config.toml
dataset = "short read English sentences (LibriTTS-R)"
n_mels = 80
hidden_act = "gelu"
dropout = 0.05
drop_path = 0.05
subsampling = 4
layers = 10
kernel_size = 7
residual_init = "none"
optimizer = "muon"
muon_scale = "original"
nesterov = false
max_steps = 30500
batch_size = 128
lr_schedule = "cosine_restarts"
Rows from block 6 of a small sound classifier, named by matrix and row number. Rows with one number belong to one neuron. Each number is 500 + 40 x the weight over its row's rms, rounded and kept within 0 to 999. All counts start at 0. Numbers have three digits each. After the name is the row's rms in percent of the matrix's.
After each neuron's rows are labels from the 100 clips, of 14976, where the neuron reaches its highest value: "responds to" is what is common among them. Only what is clearly more common there than usual is listed. The data: short read English sentences (LibriTTS-R). In brackets: how many of the 100.
# fc1: MLP up (model.blocks.6.mlp.fc1.weight, 1536x384), inputs 96-191
# fc2: MLP down (model.blocks.6.mlp.fc2.weight, 384x1536, transposed), outputs 96-191

fc1.728 131:512506468488506515499474476518480556502380586434582517520505479479554543512523501530486449523478452509446504426544551486524540483493450502552496451480478526469471508525492511461570496507385476495475490484496511502506456473454445536506503532506485504563475446469483507438542490474579466545
fc2.728 129:484543512493428518458505516536424680480588506560522479548500515431453466479534573502452530521513507538485511518468624495483494519476477533481514542511518522509567444503490444503478499420552494387463504523493473483532493465483502519426586514504463480497550481537541496509432468563506505491
responds to: voice: male (95)

fc1.573 110:519529483467468468537559471528503486506528558492508546469469507563450540520486448447442564481493520515481499464499474469490495495567494434539494472473565543564483439521499430502542471534456535528455502479482489530472525433501527509605474518484511516523493511561513481576443467522559454508
fc2.573 108:548522457553457515532460436482578495474569585510501447432476512501553488520514501473527469505478531502528469451477522490535509447569416550454453447481582473540507417537454559474501545454485540580524428457443520501370471504531461497471578453482482461462558564470515516526573518445507458531
responds to: voice: female (96)

fc1.715 124:512483524473460360503551522510498557539556527507468456468483479503565563538492506538417496510449499479490513500488499494499506558503477520459460527462494491467414527549511522556451550509496542418497483500414449521506480602469493506535487566493551487446489588521513506490503501508491468486
fc2.715 120:477528500514494490456449487493553466482483448540524520551505566501431514443360435540551576495448568527482510532539426496473539507431517474544516573488572514535509511446486533523475507529485501553489527460430500499438504443441419543507525469535548497415477513504436516526455476582503433549
responds to: voice: male (77)

fc1.166 107:528473553432444520427453479495519513527502505476506521456555436548523493545445451459471507528530578480504440437524488507459529541505519492544558568490479489503558532490501546456489506488535455555531558541555450578464519494504557484521497481547476453492433499562488497544475492523592497599
fc2.166 107:528474455510508500568507431503483512557521478522442422481485565402465465515522466459460513533529439472479481442493509516551554432504538516548501480488495582513516530453546448410507555510569556514473530501495486468445535486535443512470493518509493540496529503495486590497455439496492498499
responds to: voice: female (100)

fc1.307 087:480508521538530578501489484535490494410498522560460528487419501507428552472461493533529477448493468472537541524513481541461496499496456463499561457467471526549417531467456484572530473497553477547454518522454429526479492465549497516506512448419448477440506577587526475537559515509491507432
fc2.307 090:523397447515507469482503478456471455512518580555559443528531562510508513450499515559473509475597447474504502463467452472506484480508474510543557495556541490455505453478583516492489501480531441562535417554535480498471513447469456516511453583470506519499458524482440502521526543528565470490
responds to: voice: female (94)

fc1.291 079:487480495491462495486517477508491532482390486401538522577574516571437499500384443519507555482583465518467468444495572501546553429548513504492492466523475436467528474531501443431509470525510589462494466515453529522464488504482504493526472477481526587518495463552563467385537521538472495484
fc2.291 079:444486455603491446531547448489498473482503468502486460564463494529426487468475497497525464408483490502480476479522526547449474529518490546508508580485511446577529552469478542486483553508444511490501519512547481485429551457412498594553512566468525548417516493512504558557511501534592572506
responds to: voice: female (98)

fc1.250 064:511518479471479471582504550597427461498439474450562527491464549487490486522555500532557536476508462507514513499492504546486484560557508468492576451485558455487508442513444429457489472487512602501488470512448475494490502577519547526558482487477463491534468490479520569429355498535538493506
fc2.250 071:512537590491506521529451554501462594480519482514479459498515516535559560527489510498562529506531579508509465504453553544481540483500581465500477493554476538486476464505447465572537444515454495591477498440488439562494556494550548475434500530571464455488459473511493439528480521493485397483
responds to: voice: female (93)

fc1.631 111:517437490520441511520484510505490552416529529527534527455527512472520520468537439564464468584491463409498574553504524481482558472534509507579498562486504483425474529527520403463570527593499483523451529473567486436515503472469508460466510446500517478470444460511597466400476468505447557470
fc2.631 122:429547516530463504454501461537494487468520429495488469525475498516525449480495500552439431500473549519542450499556509463504480439516525513539498533571520487486557505510506497525534481555448534552469508458473536464495527492514531541536573555499508562517641476456358492503495533533528607503
responds to: voice: male (87)

fc1.546 077:563459563550511462486462510439445552534364510534495473487483540469487477511534545538575550500564564497534515479476530516590486524503463549544502445578486554492451578497513473495446472495560497529486572492580517499416499528527516499514517474520506490479486449537525508490500494477464589469
fc2.546 083:515482489528500575474553566510471500503554538524429588462558531530460412504501527479508436482453498617462456467534462504482522473499530497519490441547544512503513560543483532513463513482524481442509499498520530448502481596508448555497564526551495499469458459565481474534482528426591512506
responds to: voice: male (92)

fc1.579 078:496563476381492490540452552546431339495565540500454512474510564531529475512391535506559582426507465502492528503462511520474513473517468520517506515490447445509514527536530500442519500541514499463501498504468542487529502517482443526523555498531535499565494566482548521467481472550572477543
fc2.579 088:520423536475512482474421475519544457491547457474529458558483475482502557482471533549505471516482523455480542541465487514457561535462494480617418491530527455534500500426505441415449471502577454490468515542486416494432493475457576463450554429506482460466520500483506492503425589485528542531
responds to: voice: male (91)

fc1.679 072:468525452511524513527494466496442404559448437511523472476466448548559545433570484479546574525469526488483451507491457466511553474523479435508496514477500508553502500472466508438515474512463511411508471511503541441522479628510433519530519535484489502454484521548544484493468474547531521559
fc2.679 079:527459486459461490488519449423477483512553540528508458534481517500508517489519511445532494537466495510504564484526446426513579443509565520505453504468503510451383486539531544509546478457507487479458500523502467531510514611608493451508414506500495556456497451547423452558490497569550480571
responds to: voice: female (100)

fc1.740 068:525487463509475475498600485504451505462470459535506505521481504503499436484494532470524470587468504498455491460485454448510541475473500456485467523456503546528508535539530494446531532574479462585515446468488533521433482505535524478537460503461546492527475490454520483510440513539510504533
fc2.740 073:500473439410438495528485548481523499522519422487565532472484470560528508514531494459445572421485493468507534503544448527575559486517469527415515470535462544455532531414479512402529534526459546475514534472546504461449539529547504505496549520534465505446461554486487503535520462435521594491
responds to: voice: female (99)