{"input": "log_mel", "arch": "convnext", "steps": 30500}
Rows from block 4 of a small sound classifier, named by matrix and row number. Rows with one number belong to one neuron. Each number is 50 + 15 x the weight over its row's rms, rounded and kept within 0 to 99. All counts start at 0.
After each neuron's rows are labels from the 100 clips, of 14976, where the neuron reaches its highest value: "responds to" is what is common among them. Only what is clearly more common there than usual is listed. The data: short read English sentences (LibriTTS-R).
# fc1: MLP up (model.blocks.4.mlp.fc1.weight, 1536x384), inputs 0-76
# fc2: MLP down (model.blocks.4.mlp.fc2.weight, 384x1536, transposed), outputs 0-76

fc1.763:44 63 33 35 57 42 45 51 57 63 64 61 60 26 52 48 32 40 39 76 44 43 52 82 39 66 60 39 54 45 50 45 73 55 56 75 60 55 30 32 24 38 31 32 52 38 54 72 48 68 52 42 61 68 62 47 45 39 43 56 45 51 43 85 35 35 59 48 54 25 66 51 54 69 43 48 38
fc2.763:42 41 44 51 55 15 39 14 60 44 57 48 53 47 33 63 65 47 55 54 37 49 58 44 29 16 72 65 41 50 29 48 41 39 40 46 71 46 52 43 01 57 60 39 83 48 31 71 40 69 38 61 99 65 31 33 54 40 51 34 51 46 23 63 37 39 37 55 77 30 77 36 64 62 79 76 44
responds to: voice: female

fc1.432:48 62 57 56 39 52 68 47 48 81 62 74 55 70 52 65 66 67 51 57 31 60 68 52 42 47 30 84 52 30 32 47 64 31 54 57 54 17 79 60 33 70 27 52 55 51 32 45 68 64 65 31 52 41 35 25 46 33 59 52 70 61 38 35 54 72 45 44 37 37 63 67 56 46 63 48 26
fc2.432:53 52 38 46 36 75 34 39 37 54 23 34 56 49 34 48 69 37 50 22 22 64 41 36 51 41 65 67 39 47 33 45 56 51 48 43 27 41 37 34 37 51 44 47 33 36 64 39 60 54 27 46 35 50 44 53 53 27 50 48 57 28 69 50 70 31 64 53 45 42 33 40 57 44 50 55 46
responds to: voice: male

fc1.762:43 33 54 49 79 40 79 11 47 45 59 43 74 45 68 43 60 67 44 65 33 43 78 49 53 51 58 70 49 68 52 67 74 51 31 45 56 30 66 65 62 48 36 45 48 50 32 65 37 67 47 64 51 51 58 73 45 70 50 55 53 50 65 54 19 39 34 51 40 65 35 62 45 80 41 34 54
fc2.762:71 45 58 37 43 46 69 83 54 74 11 51 44 64 57 69 49 43 69 74 42 47 64 47 65 56 25 56 50 28 78 37 37 64 28 33 28 32 64 65 45 58 39 36 62 56 46 67 35 36 62 27 61 39 44 49 63 31 41 49 65 65 57 69 26 29 52 56 73 25 69 53 52 57 50 35 62
responds to: voice: male

fc1.335:41 59 51 81 18 33 47 55 34 61 49 44 59 54 27 57 76 54 46 44 55 44 48 16 64 47 69 35 54 46 57 23 60 57 50 19 27 57 43 39 27 65 67 70 36 53 57 44 45 52 40 45 63 35 61 68 75 51 71 44 49 19 78 68 61 39 55 39 45 65 66 46 41 72 50 22 46
fc2.335:59 40 50 51 58 64 76 25 33 65 55 33 65 32 58 39 48 63 29 46 73 66 61 70 31 20 50 79 48 46 39 25 68 45 54 63 52 46 35 62 55 52 77 41 65 54 41 44 31 24 59 45 45 19 50 26 68 64 58 72 63 46 49 70 46 50 38 00 61 76 64 31 42 35 56 40 36
responds to: voice: female

fc1.743:76 20 38 33 42 77 67 37 44 24 62 37 59 49 37 25 52 56 72 41 59 77 42 68 70 30 21 50 40 45 31 52 41 48 42 66 63 47 35 53 49 46 55 50 34 52 67 29 67 42 41 42 56 52 66 29 76 55 31 39 60 41 37 31 40 53 62 32 63 71 42 50 77 87 78 16 68
fc2.743:47 57 00 43 73 51 56 37 35 42 64 45 71 33 55 54 46 55 50 39 33 59 87 40 43 73 39 22 61 41 57 70 73 61 44 87 54 43 71 57 58 50 41 49 73 46 46 39 35 43 75 71 52 38 56 49 61 35 73 52 44 74 47 39 40 36 51 67 44 22 43 56 74 33 55 68 59
responds to: voice: male

fc1.714:24 36 54 58 43 52 74 41 44 29 22 68 54 42 66 43 26 56 56 56 23 25 55 55 52 70 31 75 80 63 40 40 27 44 47 50 57 65 41 53 73 52 45 57 66 62 50 57 34 42 61 37 48 44 33 39 67 45 47 39 51 59 64 54 78 51 66 84 62 24 48 50 42 55 72 81 53
fc2.714:35 58 43 46 49 25 39 16 49 68 51 28 62 77 55 54 42 32 43 64 49 71 41 55 20 55 53 64 39 39 32 45 33 75 39 33 50 79 45 50 27 53 39 50 40 43 51 59 45 30 43 46 66 63 34 72 45 48 52 34 44 22 41 57 50 36 62 84 44 53 20 45 16 78 46 35 39
responds to: voice: female

fc1.603:50 49 28 42 45 60 99 34 35 50 49 42 65 63 44 51 54 49 49 44 75 36 37 81 44 63 64 60 44 38 59 41 75 64 62 15 45 52 67 43 61 32 45 60 48 48 77 48 49 36 29 81 60 65 48 66 47 57 57 55 27 86 42 46 40 48 52 48 48 39 21 68 42 52 28 61 44
fc2.603:41 44 42 45 91 28 60 21 13 43 44 76 26 62 43 85 22 59 39 56 61 35 64 75 58 57 43 35 39 58 54 46 34 51 47 75 48 21 42 33 15 42 48 42 41 53 45 43 67 40 38 72 42 84 60 76 17 47 57 48 53 50 49 49 63 50 65 81 70 54 43 30 49 36 56 42 54
responds to: voice: male

fc1.154:43 34 55 43 41 82 52 46 31 37 43 42 49 68 49 56 26 36 82 60 10 55 44 35 69 52 54 40 72 70 53 21 42 36 44 58 53 74 81 71 24 40 76 66 64 61 99 42 46 64 50 52 75 49 33 26 61 36 41 36 54 37 52 58 44 28 48 49 62 49 74 51 48 31 39 16 61
fc2.154:64 47 53 80 55 24 38 61 65 52 79 44 42 51 57 49 65 61 36 64 43 64 40 40 54 56 65 65 66 46 32 59 28 66 31 38 42 46 47 36 73 56 40 59 32 35 66 63 40 69 39 38 33 33 80 54 59 64 58 61 57 23 45 44 39 54 67 59 33 67 55 33 63 63 21 68 31
responds to: voice: female

fc1.276:55 47 33 36 46 80 62 77 77 15 42 38 68 53 33 51 36 40 44 55 49 58 52 31 50 45 44 40 67 74 13 43 54 30 40 77 62 56 51 64 42 42 48 58 57 68 34 51 58 29 85 39 39 29 53 35 36 56 48 67 52 27 33 38 49 48 65 33 63 61 57 36 57 66 47 62 35
fc2.276:51 31 31 53 64 25 56 22 42 36 66 66 60 65 60 70 53 66 46 50 51 35 43 31 39 70 49 38 63 57 54 49 44 26 71 79 39 60 48 42 47 32 36 58 55 44 44 37 51 61 34 55 37 51 62 53 42 42 52 63 66 52 49 48 66 59 46 26 64 44 22 59 54 56 38 66 23
responds to: voice: female

fc1.120:48 49 50 53 25 54 52 54 52 42 46 40 58 54 44 69 36 24 62 20 51 38 75 47 63 67 54 71 44 43 39 60 51 51 61 48 65 52 60 38 65 38 46 47 66 28 62 38 52 48 45 33 57 38 64 34 59 50 40 40 67 71 35 48 67 57 47 66 59 65 48 71 29 68 37 55 51
fc2.120:35 51 44 65 64 32 41 34 34 63 57 65 52 48 53 60 57 31 57 31 51 19 81 18 61 64 65 35 58 26 34 71 46 72 46 40 49 47 28 42 55 44 60 47 50 69 43 55 48 39 50 43 55 52 57 55 46 42 52 60 32 57 30 47 71 51 43 33 42 28 59 70 45 41 42 55 22
responds to: voice: female

fc1.160:59 52 59 37 69 32 60 38 60 40 47 62 51 42 33 37 59 31 47 69 52 29 57 52 36 57 45 36 70 30 13 67 30 56 58 68 38 50 54 37 75 51 63 50 61 48 58 31 33 45 62 64 73 30 43 57 62 10 77 56 43 69 87 41 33 11 42 41 59 51 66 60 68 75 61 56 66
fc2.160:44 47 51 51 66 35 61 83 66 45 51 64 43 68 61 32 58 38 39 28 51 72 29 59 44 50 76 52 59 37 31 39 66 51 22 33 53 73 41 56 33 38 57 66 10 73 40 52 34 41 49 55 26 36 65 49 70 21 64 20 39 45 47 56 47 38 54 70 52 38 20 68 53 64 38 34 73
responds to: voice: female

fc1.752:49 63 53 74 34 62 49 46 69 51 41 63 47 45 85 49 40 42 50 51 76 62 64 59 82 55 48 47 54 58 62 58 35 41 26 51 44 57 28 62 63 18 43 54 37 35 27 52 50 63 43 49 32 47 61 72 44 40 61 44 38 72 08 39 59 62 63 44 47 62 67 50 48 15 45 37 42
fc2.752:64 61 72 32 70 38 59 71 73 64 33 24 80 39 59 64 31 39 58 31 47 39 72 55 69 54 55 62 25 30 65 61 66 26 57 55 54 62 50 50 45 79 39 31 66 70 43 80 60 40 47 52 58 41 31 47 56 53 77 34 36 44 45 53 54 80 55 60 27 48 46 23 75 65 46 40 60
responds to: voice: male

fc1.156:44 29 41 62 57 58 41 59 93 69 45 46 50 45 54 48 50 49 51 42 99 25 54 39 64 60 46 51 66 48 38 50 59 47 58 54 59 58 66 71 55 61 60 57 61 29 46 68 60 44 70 50 64 58 60 27 76 67 52 65 65 23 44 48 40 79 36 78 65 47 56 50 63 26 63 38 29
fc2.156:45 45 54 42 31 56 57 48 62 55 40 48 37 38 60 13 35 60 44 61 35 64 35 37 53 28 59 51 48 55 55 55 65 26 47 52 31 55 42 85 44 51 36 64 59 18 71 21 54 51 36 31 34 60 55 58 43 67 53 35 62 52 79 66 61 44 46 50 82 45 51 61 53 42 16 43 10
responds to: voice: female

fc1.110:39 45 27 48 51 58 33 47 37 67 52 28 36 77 60 26 57 45 54 45 45 64 59 84 73 55 49 58 47 26 40 61 42 61 64 31 40 71 50 80 73 41 37 77 57 65 65 66 47 63 47 27 59 48 37 59 46 27 44 44 45 74 56 43 50 22 46 38 42 37 41 79 67 28 57 32 09
fc2.110:47 52 46 54 40 50 55 64 28 52 17 40 86 52 48 38 13 58 63 57 58 25 49 41 45 58 63 42 43 47 38 61 80 54 55 43 54 61 41 49 27 22 51 51 72 68 70 78 09 52 39 29 65 67 33 41 38 67 77 67 42 52 40 49 19 65 51 39 39 32 64 63 57 67 27 38 39
responds to: voice: female

fc1.726:55 56 62 48 53 41 47 34 49 61 36 66 49 61 59 30 28 50 55 52 36 75 15 61 49 47 48 44 45 56 57 41 13 67 57 82 57 29 45 50 57 39 41 42 43 47 57 23 33 49 40 75 40 81 74 72 27 59 98 59 54 57 74 54 49 43 47 59 33 56 62 40 59 45 64 38 33
fc2.726:69 53 59 48 28 26 88 53 65 39 64 45 62 61 23 64 76 48 48 61 64 76 38 42 45 63 37 60 63 52 54 51 16 25 47 40 44 30 24 60 47 43 34 56 54 37 51 23 25 43 28 64 61 77 32 66 53 44 27 28 25 32 27 68 88 66 45 86 49 70 73 53 36 70 54 44 53
responds to: voice: female

fc1.8:16 60 40 70 73 61 52 35 57 68 70 23 51 62 75 58 50 58 69 52 16 88 31 61 44 48 57 25 41 79 49 57 51 48 45 48 50 73 41 46 46 38 52 63 60 79 54 63 03 44 74 56 59 56 61 53 42 53 49 67 50 60 43 67 44 51 33 53 44 77 56 71 51 43 34 84 53
fc2.8:55 32 49 59 43 35 47 42 72 52 64 51 45 44 50 67 30 48 24 67 48 28 52 56 53 57 35 62 28 39 25 72 75 62 60 48 35 51 66 48 56 50 72 47 67 28 35 46 30 54 39 47 66 56 73 45 37 60 57 38 47 35 58 31 51 34 42 57 16 42 65 56 70 43 47 53 38
responds to: voice: female

fc1.74:28 59 11 25 63 70 56 48 61 71 38 66 78 45 48 53 46 32 66 63 68 27 67 32 65 64 29 89 57 17 68 78 67 69 30 49 39 49 21 39 54 47 51 55 40 86 53 65 33 43 48 43 62 78 21 46 25 59 75 24 36 29 41 57 40 40 37 50 58 62 43 47 47 55 55 33 32
fc2.74:37 49 62 65 16 37 59 59 61 32 45 71 39 45 51 42 48 26 10 81 38 71 47 46 83 30 22 48 56 53 51 27 94 69 57 53 36 62 79 68 63 47 69 51 21 25 46 24 47 56 78 53 68 80 54 63 37 46 47 38 51 57 71 49 50 60 51 74 63 34 38 55 49 46 41 48 73
responds to: voice: female

fc1.22:60 56 30 25 33 42 50 61 73 36 48 57 50 45 45 49 28 40 52 71 55 57 43 49 36 61 60 45 71 38 35 60 64 61 67 69 42 44 36 17 62 45 38 59 31 53 63 87 44 63 52 50 48 51 24 61 11 60 85 53 68 43 48 38 48 31 73 66 59 55 44 35 45 57 65 48 27
fc2.22:61 58 79 52 30 45 46 64 40 43 62 50 14 63 42 55 53 54 52 65 51 55 68 30 17 45 64 35 53 56 23 60 45 50 60 28 24 70 29 49 32 48 45 58 62 53 48 68 65 47 44 66 99 65 46 44 32 55 51 66 60 68 62 55 40 47 31 63 48 27 51 34 58 79 54 64 56
responds to: voice: female

fc1.552:74 40 56 71 54 27 47 48 24 44 57 70 45 53 54 38 63 38 52 87 45 38 42 37 56 42 51 49 58 30 35 22 68 14 28 61 49 66 47 35 38 64 50 32 61 50 70 56 44 41 36 43 30 51 49 54 38 90 41 47 32 47 43 27 43 30 28 66 41 56 64 43 24 67 40 79 70
fc2.552:60 48 67 44 42 22 80 48 45 48 56 70 46 68 23 63 51 29 61 59 29 63 42 43 50 75 67 67 48 61 49 44 17 34 39 66 33 37 58 34 49 82 64 33 61 60 52 45 37 54 42 62 69 46 68 44 44 30 40 81 57 47 23 46 33 48 56 62 60 42 39 51 57 30 42 19 65
responds to: voice: male

fc1.657:50 51 47 38 60 62 75 32 76 41 40 26 51 44 72 81 76 53 33 65 40 36 48 61 47 40 48 43 44 66 54 47 53 33 63 57 52 12 37 50 25 20 44 58 48 42 27 48 64 36 31 58 67 44 37 61 63 37 58 28 42 42 48 50 42 73 54 54 54 55 30 33 72 31 48 41 71
fc2.657:71 53 56 42 70 43 67 85 79 49 61 47 42 51 51 52 49 24 52 69 75 54 51 60 56 33 58 62 55 52 68 57 70 29 48 71 67 46 56 47 50 58 44 62 44 44 35 39 77 37 44 38 31 13 43 46 46 31 45 49 62 54 61 64 47 68 41 30 37 54 28 47 47 67 33 50 62
responds to: voice: male

fc1.687:40 59 48 57 40 43 77 61 48 86 47 57 64 95 75 49 60 74 69 67 48 79 53 44 30 51 55 60 16 36 54 58 33 40 55 58 48 14 53 54 21 47 32 60 29 47 47 50 53 74 76 57 50 69 22 48 71 70 34 39 80 39 42 41 69 44 61 50 25 76 47 42 35 74 75 31 51
fc2.687:50 66 38 40 40 37 22 69 64 68 53 44 55 34 07 15 79 45 44 57 66 57 20 50 09 58 34 51 52 40 30 34 47 41 50 58 43 35 24 33 52 35 52 69 48 45 55 22 26 53 56 59 74 46 59 65 58 49 40 72 79 47 69 64 76 50 53 82 71 40 17 37 67 21 49 35 30
responds to: voice: female

fc1.582:56 53 84 49 34 48 47 35 33 23 40 34 55 29 56 61 43 39 37 36 68 38 34 51 47 59 74 60 74 51 29 27 66 65 48 31 39 57 46 14 34 42 52 46 29 20 44 42 43 64 64 49 31 40 52 48 31 29 55 35 27 61 37 42 36 46 62 36 52 53 33 72 67 79 54 77 50
fc2.582:36 32 48 79 57 46 54 54 29 29 45 57 30 55 49 42 52 34 48 34 57 63 62 15 37 58 42 46 32 57 37 34 46 40 63 56 66 41 51 60 43 48 82 41 69 57 54 54 38 59 63 70 38 60 56 60 46 70 57 33 13 65 44 46 41 43 41 61 50 26 21 49 41 44 53 52 44
responds to: voice: female

fc1.34:36 48 29 59 44 49 34 64 38 33 51 38 52 77 56 67 86 63 23 53 39 29 42 58 49 55 64 30 27 45 47 18 38 72 35 57 18 56 68 70 68 63 35 63 62 66 68 41 31 51 52 44 65 63 85 39 67 36 31 23 30 73 45 36 55 32 18 47 38 43 18 60 35 22 64 60 17
fc2.34:85 45 35 47 64 50 58 61 53 56 72 51 70 52 63 39 60 61 23 33 86 33 24 57 31 85 31 24 52 64 48 83 34 43 37 60 79 48 55 62 35 26 62 52 29 43 61 31 60 64 59 27 37 59 41 36 61 75 43 52 35 51 45 40 38 18 58 66 69 75 62 38 46 62 71 55 71
responds to: voice: female

fc1.525:67 55 46 39 47 43 32 53 38 42 61 46 70 43 58 45 75 48 45 37 62 59 13 57 43 39 73 45 52 65 63 79 40 45 32 58 54 53 47 63 83 59 34 41 83 19 53 43 66 46 33 31 72 50 68 30 41 41 47 40 67 69 45 70 76 35 50 59 51 73 21 44 54 49 67 33 54
fc2.525:51 51 47 62 62 24 74 48 37 50 37 42 53 35 58 56 23 43 33 49 41 29 54 51 73 46 34 49 77 56 35 50 56 49 78 47 64 62 66 41 18 57 66 37 37 48 67 39 50 67 32 70 46 49 38 38 50 41 57 38 70 49 36 58 70 52 49 78 60 53 39 43 52 37 42 42 53
responds to: voice: male

fc1.218:49 54 40 37 50 20 60 50 54 39 37 58 35 42 37 35 29 42 18 55 35 58 34 64 30 63 15 68 44 61 57 45 52 58 25 53 63 61 43 47 30 44 70 26 58 18 43 56 37 71 50 45 65 35 45 31 37 31 64 54 40 47 54 32 57 64 70 52 66 61 30 56 46 43 26 63 49
fc2.218:62 49 50 94 58 35 35 20 49 55 42 39 47 53 55 53 18 73 63 54 47 34 25 66 53 31 27 51 58 52 26 78 66 53 77 35 49 65 55 34 57 71 68 71 50 71 62 71 51 42 60 58 34 40 61 52 40 62 33 42 55 62 59 35 36 54 61 38 61 44 52 39 50 44 47 51 55
responds to: voice: male

fc1.67:40 40 73 37 23 37 79 36 49 54 40 60 60 46 52 41 47 59 42 53 23 72 42 57 46 69 24 53 56 62 41 43 51 64 53 43 60 24 58 72 38 70 47 48 38 61 40 51 48 64 61 52 57 33 28 46 16 47 34 82 37 27 83 36 38 34 42 52 50 57 30 64 40 43 37 28 53
fc2.67:48 49 27 53 24 73 40 72 44 22 39 54 56 29 68 70 53 49 62 66 67 16 74 51 33 44 31 62 35 51 52 51 22 37 31 55 41 69 58 81 79 49 26 51 41 81 74 54 42 60 53 87 37 41 49 64 53 50 28 80 78 38 77 26 70 54 43 44 35 37 44 21 51 51 45 46 49
responds to: voice: male

fc1.252:47 40 59 35 50 51 47 44 66 46 58 37 58 57 39 60 84 42 48 55 55 41 67 47 46 56 48 52 72 14 51 37 38 70 43 69 58 46 34 56 64 43 00 60 32 48 46 77 41 60 29 43 56 36 31 69 52 64 44 59 60 27 61 56 38 37 53 72 60 51 50 30 77 61 61 41 40
fc2.252:68 64 26 36 41 45 53 51 43 65 92 54 41 51 52 68 24 71 48 58 53 59 44 42 50 46 38 71 31 49 47 45 50 61 20 35 45 73 47 41 27 85 38 57 53 58 42 41 66 41 59 47 57 28 44 64 31 62 37 54 65 72 61 55 63 53 41 56 52 52 47 46 61 37 60 57 37
responds to: voice: female

fc1.760:67 57 44 50 42 55 59 45 57 51 39 58 57 33 46 70 45 41 07 53 43 34 40 55 71 19 57 38 38 56 82 60 61 69 37 34 55 44 27 48 37 62 55 44 56 69 37 48 52 45 28 58 47 52 64 58 24 50 57 68 59 12 19 38 53 47 47 52 49 67 51 54 51 60 58 28 56
fc2.760:72 78 56 45 43 50 41 62 64 52 66 47 33 51 53 28 30 67 14 45 44 42 30 40 55 40 55 44 45 45 28 81 37 53 62 78 27 52 44 35 75 22 45 58 47 51 37 38 50 41 59 35 56 62 38 40 57 60 44 55 60 18 39 49 40 45 67 37 39 57 36 65 47 12 43 52 64
responds to: voice: female

fc1.457:53 65 62 35 58 33 82 52 41 68 55 60 19 43 48 39 43 49 55 48 66 45 61 35 38 26 30 67 50 49 49 57 57 38 48 57 48 60 78 79 29 42 50 61 63 69 29 43 59 60 35 44 44 52 52 42 46 64 34 32 27 66 48 53 50 50 33 56 57 40 32 76 60 56 32 55 55
fc2.457:42 48 58 48 40 60 69 40 53 50 57 33 57 31 36 73 48 42 22 59 65 74 32 46 19 43 44 33 55 53 58 51 63 37 38 38 50 83 43 61 48 26 54 46 51 60 52 51 33 61 38 79 73 36 51 35 59 66 36 42 38 09 65 63 60 43 45 55 59 66 74 19 53 68 12 68 88
responds to: voice: female

fc1.459:30 44 18 63 45 59 73 41 33 43 57 62 32 57 63 64 91 43 34 73 54 57 44 46 36 73 83 43 41 46 38 29 49 55 63 52 47 44 36 73 58 42 45 56 49 72 36 72 34 31 52 38 69 67 26 43 62 60 36 60 62 51 40 51 63 45 66 31 65 38 45 39 83 42 34 44 59
fc2.459:45 34 55 54 46 51 49 78 41 44 43 46 30 38 52 34 50 49 42 76 46 54 44 72 52 50 29 44 53 68 32 50 54 54 55 51 36 47 09 50 57 53 35 29 52 44 74 62 60 59 40 38 52 63 82 49 57 52 20 34 61 48 27 44 92 38 75 46 41 69 19 61 34 48 58 44 51
responds to: voice: female

fc1.377:46 51 41 47 68 69 33 33 49 50 52 45 45 49 30 32 55 52 53 32 39 30 35 56 60 47 53 62 62 45 62 24 73 73 48 28 39 39 59 41 37 32 33 49 32 36 64 36 29 54 72 60 34 45 33 60 65 46 33 54 49 65 51 44 22 31 37 55 43 46 99 52 73 63 37 52 29
fc2.377:41 56 32 24 50 21 40 66 57 59 43 57 51 61 38 51 81 26 41 22 78 58 72 35 25 63 57 66 54 57 54 67 51 52 53 30 84 50 44 36 52 61 58 14 61 27 37 75 47 51 39 59 56 23 63 39 45 44 38 83 73 44 50 52 50 55 56 68 13 39 54 50 58 25 59 48 67
responds to: voice: female

fc1.39:56 55 62 61 67 62 40 44 50 35 38 58 42 48 47 54 25 74 59 65 59 45 71 63 42 58 38 50 41 51 38 31 32 34 47 55 25 41 69 64 18 34 53 68 50 49 46 57 66 48 55 42 39 39 61 53 60 47 58 35 71 29 53 76 59 37 33 43 25 51 63 48 32 28 29 53 39
fc2.39:55 44 51 62 93 32 38 38 40 54 46 30 45 75 69 36 53 69 25 34 71 53 37 59 35 85 67 38 52 39 11 41 44 46 63 70 66 28 48 38 67 36 64 65 67 61 46 62 59 28 40 69 45 48 57 40 20 51 45 51 55 50 36 56 54 59 61 38 57 54 27 54 65 78 47 39 38
responds to: voice: female

fc1.724:61 41 74 42 65 31 71 43 61 39 63 45 69 67 60 66 44 43 57 73 28 62 74 43 45 57 61 35 54 65 47 73 40 37 55 45 42 62 49 35 43 60 42 63 60 36 15 56 55 61 41 48 34 49 27 51 51 41 51 49 55 63 32 28 47 42 53 58 64 62 85 60 63 56 54 78 60
fc2.724:43 45 68 51 29 43 39 52 54 56 43 40 46 89 96 67 34 50 50 28 56 62 57 41 44 59 94 71 64 40 52 37 46 26 44 35 25 53 59 42 44 51 81 36 74 53 51 41 59 58 57 55 46 54 46 45 54 51 34 42 71 29 42 50 58 32 40 82 56 51 34 57 44 50 34 50 54
responds to: voice: female

fc1.256:49 41 44 48 39 51 69 39 59 40 57 40 33 73 30 14 56 11 52 57 46 87 35 43 47 41 60 42 53 45 37 50 61 62 73 49 55 39 20 54 34 48 66 42 39 57 51 46 34 48 74 18 49 61 37 39 49 31 35 49 30 52 49 59 29 41 57 92 66 52 74 31 58 35 56 51 54
fc2.256:46 32 51 40 47 49 34 84 60 54 56 45 39 51 76 63 56 26 20 57 68 54 56 49 33 51 66 45 46 62 39 59 49 31 59 76 49 72 64 42 47 49 37 67 35 26 45 56 44 78 49 64 45 51 55 58 35 52 36 40 22 49 67 53 62 52 58 53 60 58 46 64 57 64 55 60 51
responds to: voice: female

fc1.246:49 43 67 49 24 40 48 51 32 46 62 50 32 69 72 48 43 40 53 68 54 50 70 51 54 52 63 63 38 52 29 41 31 64 32 64 57 52 33 68 43 70 63 52 47 56 48 44 71 04 57 75 90 51 24 87 14 51 14 48 43 67 70 45 63 48 57 51 15 18 55 63 56 46 39 65 46
fc2.246:62 55 42 47 50 18 50 69 33 69 42 41 58 60 58 69 58 61 48 83 55 95 77 71 51 80 46 72 46 39 47 57 09 46 48 66 50 45 50 43 51 69 32 45 56 60 47 36 64 53 43 79 48 15 36 60 54 21 62 50 52 37 40 22 85 72 59 32 67 70 47 47 35 53 63 49 41
responds to: voice: male

fc1.66:72 53 76 46 54 68 46 65 57 52 56 47 52 76 49 43 45 52 51 63 40 86 52 38 28 45 47 09 38 56 46 57 55 36 53 51 66 39 35 51 66 52 33 70 42 48 68 75 45 31 56 55 79 60 51 51 29 74 41 69 44 41 30 58 55 18 32 43 68 55 81 22 54 40 44 50 52
fc2.66:67 40 48 52 62 21 36 45 60 56 58 93 36 48 50 45 53 65 49 70 41 55 50 79 30 36 63 61 86 41 27 75 59 46 39 47 47 46 83 56 50 34 59 47 33 44 52 56 53 87 33 67 40 43 42 66 45 61 51 39 42 24 32 36 61 73 50 30 34 48 15 90 26 60 67 59 46
responds to: voice: female